From a checkpoint of a small multi-label image tagger.
Model: 48-pixel images, norm layernorm, patch size [8, 8], width 384.
Training: muon at rate 0.0081, 4200 steps, batches of 64.
Data: trained on photos of plants, animals and fungi (iNaturalist), 38949 training examples, 6.9 epochs.
Rows from block 3 of a small multi-label image tagger, named by matrix and row number. Rows with one number within an expert belong to one neuron, the router's apart. Each number is 128 + 24 x the weight over its row's rms, rounded and kept within 0 to 255. All counts start at 0.
Before each expert's rows are labels from the 100 images, of 14976, where the router gives the expert most weight on average: "colour at peak" is the nearest of a few named colours to the mean colour under the peak. Only what is clearly more common there than usual is listed. The data: photos of plants, animals and fungi (iNaturalist).
# router: router (model.blocks.3.mlp.router.weight, 8x384, trained with AdamW), inputs 0-191
# up: expert up (model.blocks.3.mlp.up, 8x192x384), inputs 0-191
# down: expert down (model.blocks.3.mlp.down, 8x384x192, transposed), outputs 0-191

# expert 6
colour at peak: cyan
router.6 [108 126 119 127 133 169 120 120 149  98 144 136 102 154  85 138 118 125  94 152 103 135 120 110 137 177 177 145 137 132 114 109 135 136  83 160 121 168 169 116 131 159 101  55 100  83 106 157 134 133 108 181 113  80 163 141 130 109 138 159 116 102 123 140 101 121 178 162 137 161 201 135 146 115 138 152 124 158 135 131 130 141 126 133 117 154 144 112 164 102 121 150 143  99 110 123 101  73  94 122 121 150  99 129 123 104 117 143 122 134 141  96 150 129  99 129 149 157 161  71 121 123  91 118 127 121  79 134 119 158 106 141 122 103 153 142 106 104 111 141 128 118 105 125 161 127 120 139  81 109 108 126 134  85 135 140 145 104 100 140 116 148 160 155 109 140 105 114 127 104 129 150 142 162 129 151 171  86 123 158 123 145 158 143  90 115 150 148 151 124 160  78]
up.4 [125 139 100 156 146 155 135 146 138  90 145 139 144 134 122 114 132  92 127 132 123 115 112 109 111 130 135 138 152 155 116  95  62 160 121  98 114 200 145 129  97 107 116 130 119 142 141 141  98  97 122 134 156 102 115  99 163 115  94  84 136 115 116 124  87 105 157 113 146 156 120  98 122 117 139 129  70 165 119  98 113 108 152 145 106 142 118 126 115  92 145 145 145 113 132 134 151 122 107 153 149  85 143 104  83 137 143 147  93 137 135 160 107 114 114 133 166 129 139 108 173 153 143 132  91 140 142 117 166 155 167 140 137 159 131 156 164 106 115 156 139 135 124 149  97 158 103 125 136 131 104 144 163 117 139 126 117 109 134 101 119 134  98 155 125 133 129 103 125  93 136  85 157 145  79 117 116 121 106 109 152  78 135 157 138 116 145 118 124 121 147 100]
down.4 [122 163 135 100  96 150 106 163 125 147 127 142 115 118 114  96 136 151 117 135 145 131 173 154 172 155 140 175 156 120 105 148 176 118 155 114 144 101 127 134 159 150 145 154 144 105 133 142 141 112 129 148 115  74  96 138 143 132 144 111 118  96 136 127 171 189 131 134 104 145 114  96  96 115  93 151 118 128 117 179 158 176  96 146 103 139 142  59 120 103 174 137 141 141 151  79 129 161 141  81 180 116 118 145 106 138  98 156 139 129 120 125 128 111 116 127 121  93 152 121 108 132 166 137 135 145 124 128 173 156 135 170 152 129 140 135  99 106 161 141 161  75 137 133 122 121  91 125 125 174  82 127 122 105 135  99 146 152 125 132 158 100 114  86 106 132 100 102 106  99 137 173 108 100 153 128  65 132 128 140 180 122 123 123 158  81  88 163 119 113 135 165]

# expert 2
colour at peak: grey
router.2 [144 142  59 139 176 118 112  88 150 103 149 121 127 162 141 160 109 151 134 135 124 119 152 127 148 120 124  95 118 134 139 131 112 113 151 132  84 124 131  77 134 105 123 150  79 176 133 119 110 121 140 113  77 133  64 107 148 109 142 132 191 150 138 139 108 135 159 136 140 153  84 138 169 125 136 104 133 128 105 152 117 118 145  98 131  83 117 136 125 101  53  56 104 125 155 109 118 137 140 102 157 123 150 121 182  93 106  85 103 114 138 113 108 129 152 100 165 116 100 116 168 115 111 153 119 103 118 136 136 131 134 134 152 166 118 114 122 130 106 108  54 142 131 145 114 145 121 118 148 121 169 103 124 135 125 136 151 120 131 116 172 102  79  86 109 148 148 157 191 151 129 170 162 146 102 130 154 127 123 134 152 134 143 125 149 127 164 118 128  98 103 123]
up.4 [123 120 181 102 137 148 124 132 145  86 136 152  89 124  98 131  79 130 170 122 120 129 166  81 155  88 122  92 128 122 128 176 118 129 116 155 155 127 137 134 130 166 134 104 138 114 135 116 139 135 163 117 102  60 128 179 130 144 119 142  94  95 102  74 120 159 127 113 143 114 132 108 144 134 166 131 117 137 122 122 138 119 132 141 139 134 147  95 160 108 139 128 153 125 125 104 102 150 112 134 160 118 139 132 165 110 125 123 131 107  94 125 150 129 171 123 168 142 184 149 149 163 102 112 102 134 148 143 101  86 114 149 105 124 119 129 100 154 124 159 150 135 124 101 148 142 125 151 138  75  97 154 121 138 138 145 134  64 157  93 118 161 138 132 146 120 103 153 114 124 140 102 153 185 109 174 130 112 133 115 130 129  62 105 107 124 120 133 111 120 121 118]
down.4 [ 89 113 136  93 112 177 185 110 129 136 136  91 130 101 152 112 126  86 143 147 128 122 124 122 117 156 120 107 179 109 144 131 131 139 152 111 125 148 102 124 126  92 128 167 132 129 127 173 156 148 121 136 160 130 134 101 155 159 105 122 160 150 141 107 122 104 133 110  93  97 112 178 118 130 135 113 116 105 158  90 147  95 121 102 135 121 166 112 105 117 125  69 128 134 124 104 178 118 133 158 122 144 105 145 130 145 129 143  92 153 121 119 123 160 166 162 100 152 138 122  88 107 116 143  83  87 165 143 170 207 132 113 106  98 153 120 101 138 138 158 114 117 138 152  85 121 139 140 109 166 167 101 137 123 105 149 126 147 145 152 116 156 120  98 150 125 107 161 104 118 121 166 111  99 122 128 126 126 121 158 162 168 124 157 134 141 139  81 143 158 103 112]

# expert 0
colour at peak: white; pink
router.0 [116 151 157 122  90 144  96 106 138 150 143 143  91  98 112 137 102 149 173 116 125 177 150 127 143 118 141 163 151 126 121 121 168 122 186 103 161  98 106  90 155  92 159 119 146 151  98 115 109 129  98 147 186 153 115 110  99 130 120 137  89 108 124 133 130 128 113  96 127 140 155 168 162 121  99 138 130 108 118 143 163 131 147 135  92 165 133  92 137 111 112 178 138 146 106 141  87 127 131 120 109  50 142 103 134 140 156 132 162 117 120 131  87 117 152 136 138 113 129 121 110 144 146 143 103  89 119 130 124 103 134 123 127  87 168 168 136  99 137 125 152 114 158 107 178  97 150 153 128 168  92 155 126 145 112 151 120 133 122 109 127 114 128 123 160 124 129 114 106  93 124 142 104 128 117 143 138 111 118 149 159  99 117 101 149  88 108 154 105 156  76  89]
up.4 [136 109 115 107  82 120 132 174 128 126 121 115 115 146  91 127 158 135 118 130 127 130 143 138 122 163 115 131 132 124 110  87 142 151 131 163 132 107 116  89 110 136  93 125 117 144 129 113  91 116 132 113 160 103 155 126 146 180 137 118 109 104 166  96 140  87 143 142 130 154 125 148 126 110 148 144 106 135  70 168 144 108 127 149 154 142 131 161 148 147 132 111 116 164 150 146 142 105 164 108 104 127 127 110 133 158  98 114 103 122 127 129 128 166 115  78 133 134 109 144 189  90 138 114 124 105 126  99  98 150 137 118 134  85 152 137  87 138 155 149 118 129  96 133 133 107 130 143 109 154 120 128 116 132 152 161 134 105 112 108 149 145  74 204 129 142 149 151  70  91 102 148 121 126  63 158 130 132 147 108 166 118  74 105 115  98 126 146  86 208 128 152]
down.4 [148 121  88 115 134 172 154 140 119 188 115 116 155 139 128 100  85 141 121 185  46 123  91 114 144  93 129 108 127 131 120 129  94 116  92 134 150 116 109 106 164  71 112 147  93 146  91 118 156 109 117 134 133 107  95 150  96 128 106 102 156 124 162 111 118 127 161 139 141 130 137 159 132 118 111 111 145 154 139 191 140 103 115 131 161 135 109 111 149 104 106 135 138 138 123 158 116 125 114 130 164 132 154 126 130 125  89 108 137 141 151 143 162 110 108 126 167 135 161 110  74 134 162 118 152 127 116 124 129 124 130 173 157 112 146 166 127 130 136 111 124 156 116 131 116 127  68 120 108  95 149 133 185 153 119 117  99 143 163 154 128 156 168 125 138 166 137 142 145 126 112 126 127 145 140  66 116 122  83 133 153 103 175 112 125 133 172 102 102 114 142 125]

# expert 1
colour at peak: green
router.1 [ 93 106 151 146  74 151 152 160 157 128 126 119 140 129 138 164 155 163 154 143  75  86 139  99 134 129 131 148 123 182  79 119 141 142 124 117 112 165 104 108 116 158 182 117 129 108  90 142 139  95  90 165 141 123 172 140 113 118 143 126  74 147 147 127 138 112 136 131 109 107 160  93  91 163 129 149  98 148 147 110 138 170 152 159 136 158 114 143  97 115 151 102 137 132 125 133 112 149 111  92 106 102 136 139 138 137 136 108 109 134 109 125 120 106 107 158  97 127  75 150  70 146 108 148 132 141 137 139 158 135  93 150 104  94 117 104 141 144 143  91 134 121 166 157 166 137 108 100 111 145 135 134 103 113 160 153 140 129 147 120  99 142 123 111 147  77 162 170 155 110 130  70 131  87 163 151 145 149 129  92 100 139 132 121  71 135 153 166 122 137 187 158]
up.4 [103 137 157 103 103 167 145  97 149 172  96 142 111 110 116 136 141 123 148 101 128 125 147 129 114 141 145 103 161 124 168  86 134 136 136 173 133 134 126 127 102  99 135  85 137 113 132 123 129 164 117 117 104 113 131 113 128 104  85 157 138 120 152 121 121 159 121 147 140 116 122 109 143 143 146 118 153 126  92 149 107 166 116 103 124  88 158 203 125 135 163 157 136 123 135 191 178  95 106 103 100 138 116 110 127 132 151 139 120 140 102 178 124 113 152 115 140 105 128 128 107 111 110 130 143 116 142 128  93 115 144 146 116 100  92 152 150 143 130 141 124 109 132 142 166 132 155 111 125 105 102 149 176 134 120  91  84 177 135 104 110 154 125 174 125 178 113 120 144 132 104 111 104 125  80  76 118 151 147  87  99 160 131 135 107 121 107 119 116 110 149 112]
down.4 [126 133 136 148 109 110 105 114  94 113  98  77 141 153 160 142 133 144  75 108 126 144 106 150 121 129  87 143  76  94 110 160 153  93 109 130 138 102 151 147 136 130 130 125 107 109 160 106 172 116 146 141 132 105 133 131 150  88 122 148 155 163 117 134  88 148 163 168 167 143 136  90 171  79 114 108 144 110 164 144 131 114 151 111 157 150 117 123 171 108 122 125 127 140 138 109 127 139 129 125 108  94 105 128 107 162 140  73  84 139 139  98 125 141 108  75 136  96 118 158  99 111 151 119 179 128 159 147 129 150 101 128 132 115 106  79 137 148 146 127 150  80 121 107 131 113 111 107 189 162 185  92 123 148 149  89 114 135 104 135 146 107 150 141 113 148 108 176 135 106 152 169 135 121 138 171 104  86 138 161 106 115 110  53 145 148 101 121 141 130 122 102]