From a checkpoint of a small multi-label image tagger: width 384.
Rows from block 3 of a small multi-label image tagger, named by matrix and row number. Rows with one number within an expert belong to one neuron, the router's apart. Each number is 128 + 24 x the weight over its row's rms, rounded and kept within 0 to 255. All counts start at 0. Numbers have three digits each. After the name is the row's rms in percent of the matrix's.
Before each expert's rows are labels from the 100 images, of 14976, where the router gives the expert most weight on average: "strongest on" is what is common among them. Only what is clearly more common there than usual is listed. The data: photos of plants, animals and fungi (iNaturalist). In brackets: how many of the 100, against the usual share in percent.
# router: router (model.blocks.3.mlp.router.weight, 8x384, trained with AdamW), inputs 0-191
# up: expert up (model.blocks.3.mlp.up, 8x192x384), inputs 0-191
# down: expert down (model.blocks.3.mlp.down, 8x384x192, transposed), outputs 0-191

# expert 3
strongest on: order Odonata (26 vs 3.9)
router.3 077:116127173169093129136160097120080115145079187126114098109125141124122174115117146125092130087122122129163121113116120154127109112153136123140107108129159130114134163178125142087090083094113135114110124100116097132112097136122157106116153108105114117114080133117183118102132091133130118135159164105126101098116121122122150133103108144121126161114129090154122117135127152138143132138113169142117078147143134148106172209114136146139172130114115182166126124123112139158097110130131151158110094125163102160127121107109138139085121120143133147101154127137130145141114141161172103144
up.0 082:099141101139112112136131117168152126129110149145145120144110150139118114152181141125155123151192122086149136089125131119074130095116130151172120101124090088120122168133134177122119110177139131091102160151146107119158108125149145135127140098142125152118118127132099136128053142134084147111144066139090116142160122125158099121126163114116169132126099146126127100131099125125152122127112136134165138127159148123115154133154123133116157136117167164154105105114091126123144154092154113118105160144123145126083180147131078139111134140128154111149138144093169131124198098108191118131
down.0 087:118135156123129180127109140103140120139131127125114097121162126105140136094145112129085090125161147135160151144123135101143105126198096111132139170115133138100149124121096145127091115100133122158153159124145103175119090194138117107152125119114125102060153087105153105113137122125139126121163148142091106141124141146124086114121131153132123139111159151123095163163166156148080148153158125124155154138107147145101126143126113084117119143079164142157176156103112114118092119133128143106131119125127128114123121158116107110132143157121109121147143166120135149125169156085122122146

# expert 0
strongest on: phylum Arthropoda (83 vs 30.9); class Insecta (69 vs 29.2); order Lepidoptera (37 vs 13.7)
router.0 086:116151157122090144096106138150143143091098112137102149173116125177150127143118141163151126121121168122186103161098106090155092159119146151098115109129098147186153115110099130120137089108124133130128113096127140155168162121099138130108118143163131147135092165133092137111112178138146106141087127131120109050142103134140156132162117120131087117152136138113129121110144146143103089119130124103134123127087168168136099137125152114158107178097150153128168092155126145112151120133122109127114128123160124129114106093124142104128117143138111118149159099117101149088108154105156076089
up.5 105:100127118118138157152171129099111110116126119155130119139134144118141118125143094180118131135095143123168111034124125088138130138098149137119115090100094130103117140143099124153093147134172091143074154113111110130108116112149130170148127119148102135065108152135121115153120124139138137147125167154163100121128130098083126117133144135128122142145105095150127171099085160145126122109159083133094163134127115135101138148131125125139143120128097158062151150152103140133104149153153118107077146127162152145146157102123140170088121128120087120139143151119095168110099137152123134150
down.5 105:165116112122162077098138113139126087141146160128130117142165114153125121106120127115125110118141122099136069169169124120130122171116134149163170120157115149140150129152149120135112138136086146141170150150104133104110154086159102129125152148112126103142146133097154166119120152131108089141149087147102123075085126144142127135109173095140100116118163132135136105137158147158152092118123159171125139103083132111126125094133127155109087146134185113142135139102148150127136110117133099099123135086131134105154124119127144142137169148153103127102175146129107139126101118127096148142

# expert 6
strongest on: class Aves (99 vs 55); phylum Chordata (99 vs 60.8); order Accipitriformes (46 vs 3.9); family: Accipitridae (37 vs 3.3)
router.6 109:108126119127133169120120149098144136102154085138118125094152103135120110137177177145137132114109135136083160121168169116131159101055100083106157134133108181113080163141130109138159116102123140101121178162137161201135146115138152124158135131130141126133117154144112164102121150143099110123101073094122121150099129123104117143122134141096150129099129149157161071121123091118127121079134119158106141122103153142106104111141128118105125161127120139081109108126134085135140145104100140116148160155109140105114127104129150142162129151171086123158123145158143090115150148151124160078
up.5 099:111112121119097151066146122126148134123136160143160165097112150109141117135148150088099161132128154101119146122180045151103165096149150157098114122161142123122146122127083148127114136125128171164076101144090122069113138104074145105126111142124156092154082127133116141121118119110141135127108168146120123114109153121145148124166116156160109144095187111124134111106125120116151117090111133140127140198092113061127134129132120125132093131151150119120111137113088138126128152144154092124122141106138129150119116158153127164115107117093135150119163153130115110160130133131114157138
down.5 105:141156128120139122155122108126139184118157094145103126113123098123179143057101132139127173155110126138125117134110172118162123145151119109141149115112133129145118134098121155164089135052133128140111163121133152118145121141192149098155129119137109177148157131069169107123141172121114134140140141092108105101091121092121121140143131095163131133130081152117121147165166141126116126109152091091122151124147089125125132130126171140129106161133119135120165100125142119155142131136117147116138151149117106141091113171139130135145106083144101126131106153108128141124123138131163100142

# expert 7
strongest on: phylum Arthropoda (72 vs 30.9); class Insecta (63 vs 29.2)
router.7 117:167162123112178091102119104153110112121115113083142116096104162126118147152132074116103077165120146111115138147119145188101126120127125139163143128149168080134137096116157164145108160116107150137134111147168109091159154133103115156097115112122094154110142106135101122161118123132116131087124111142166152187148113093147092139143117150137138122156115124123129099168094109129137162152086093136166105112137129136138134126176159154111113077111149110157081166109122125098118116098131174134128122160097157122099103133108159120125105108108143133121132106131121162134139090093114098103
up.0 108:109129110156107118109139157107144121089145090140185111173127123127108104101134139108119129120135130166158121119152138103127107132187127148104147144092099150125145144060129118114128114113135137106114122099170122119062173147127100146114186113165094143113148144127103157111122152175123075140068153105105139128101155143161132155160112116076134155095134147151129117118174130143153125113125126137131127133143175132096106150137136135111122167090111120133157128153115096185160164127137113128144116111155143128150111160133133111141106133103097106144096122182103078107115111109119143137
down.0 104:123100106138135083114128141161134127139137158131084151107128092143119126159096138159137178111137123122195177142121166164106107164116107138139122143119173143106146193154112101114112167145135132162139104110132103144137113156127140135186160109110131097098136115148118117092164152176157154118143106116132144160126127134132111140146132136094132104107152126098114120122102101183124124157134167137063096119119100133149138110114121156145177148126117111110123140129098087088125128132135124137120135142129127149112119105111149129115116183134168164134152139165159138122143124145138152090

# expert 2
strongest on: phylum Chordata (98 vs 60.8); class Aves (94 vs 55); order Charadriiformes (39 vs 7.6)
router.2 073:144142059139176118112088150103149121127162141160109151134135124119152127148120124095118134139131112113151132084124131077134105123150079176133119110121140113077133064107148109142132191150138139108135159136140153084138169125136104133128105152117118145098131083117136125101053056104125155109118137140102157123150121182093106085103114138113108129152100165116100116168115111153119103118136136131134134152166118114122130106108054142131145114145121118148121169103124135125136151120131116172102079086109148148157191151129170162146102130154127123134152134143125149127164118128098103123
up.5 090:117151130131162084108141102163082147134165136115157133107130144142152126107123118143108117135105134159148110133113145053150126136130147119125157080167115175060129122116154191114110124149121094155117126148098147116116190121125141133049103149104062128115154156118132150105102140117135109114116151161146132115092126118110131164114133148151130143128158106103079135128111113110123143127156109124140161142143114113136156128159129142115113100080133151158124128137133142149140155118162133113126160128162085161141153161124199123133176124111186137120119125116179167122099125090108153136
down.5 093:127101177162099139149164139120086127169140144148131149136159110088124172144151114176087165120140134136140133109120135189126126127092127128154081113123151119151108140129097138151160116096142153136138143109129083139155119141140129143193119121120108110109121128129163130108119171142107106139094129120129108127189095120133096110079102139075110135116126159077155128124113121155161118094114130172131131122079176151130120113051129136149152124121153120139126102085136128082127093103138099174140121138122161186077118111121144139089161142074136122164106135166107092145112172133155133122

# expert 5
strongest on: kingdom Plantae (48 vs 7.3); phylum Tracheophyta (48 vs 7.3); class Magnoliopsida (27 vs 5.6)
router.5 121:134092142098163151164130155116093114129135113122140150108132148142102121101079097116211101149141088101104115125159139154103125125132115103139133135116148098153152129093119098121107140177091094125138116122118129125118130147159084131113107117110092096130171083121139128115138145131165123159143149120132159113139148116155104163139156122099155118178111150104117178112152140144134107152125126109117147095168103106100143083141126109089112109145115118104123136108145125099139136169145118122127147113091124103141181141132114116139141107097100125152125141112128103161125102176119144181
up.0 119:113097109105158127105123121130119130132148156156169169158143106109156135077158127160106110130109113080113125089074137133130144116108128109100142122129124140121121117130089132107152131135116108103127111143152120096147124142150112119099182109139153112140156118126130117125105147117139123101106119125158148119093100168146111129114126129104106127117075149113113136129104155116143123132107102151174113095118174135112146089048106130152159134071144121131105180137111135090152087114147140131124103120172150139101111108121130141154116118164108151114126057161156143132113116090088143126
down.0 105:185143122088170123090110122131096163126139065132097142074146143149128092085150095098197140153108099112120150120164095144077155148122102115125139113155132121118147137128109113132128164151125175105152144113088148155127129149156112117131102101125121129134170128150084094144101089141153135168199142144098133137097138111120162140127123145089096118145187156093160159138124105069077137131115113135149121123118115124127121135137126140099131103084119118082124145121122129137152166139128121100132140130122129127137124175102138152104114096076138085092146089150139125087125113165103138133

# expert 1
strongest on: phylum Arthropoda (78 vs 30.9); class Insecta (73 vs 29.2)
router.1 119:093106151146074151152160157128126119140129138164155163154143075086139099134129131148123182079119141142124117112165104108116158182117129108090142139095090165141123172140113118143126074147147127138112136131109107160093091163129149098148147110138170152159136158114143097115151102137132125133112149111092106102136139138137136108109134109125120106107158097127075150070146108148132141137139158135093150104094117104141144143091134121166157166137108100111145135134103113160153140129147120099142123111147077162170155110130070131087163151145149129092100139132121071135153166122137187158
up.5 090:125136137079123098089110126126102133112130131175132142119115115151136120195128137115104084146118111110102127136136145122159147117135149111130116136152154145098102156109094118139108136103109145081107079144114102135167136190118153115119144135110121090109098113115114132137143141124122106142140119168167124153112130145115127102126124134130114142118140099116125123143125115148146133153127153129125169146127112088150109057104126103130092147166101107138127118167113152100136119110165143139145136132141118135083112122115149065139118143159135138117096094106080130118070094203151131159
down.5 093:137135136159123123123137138121118136116133090103117103186140125075175180115115151147160113126160108141126121120109156143094099125111122160118118154113144138119147170143142132119188149123112097088100155112115122172094078126137149094134086148124158114129136103119124158080141147173091150128140095127124159085152117092158086146099126113130143133141127178166137148099134132126148143135082114119113144134137173138082172156111131115148118124096065144089113164139096100162154124129198099118085130130143131110150144136124106091105122136136158124143132151113107147133144144110132144122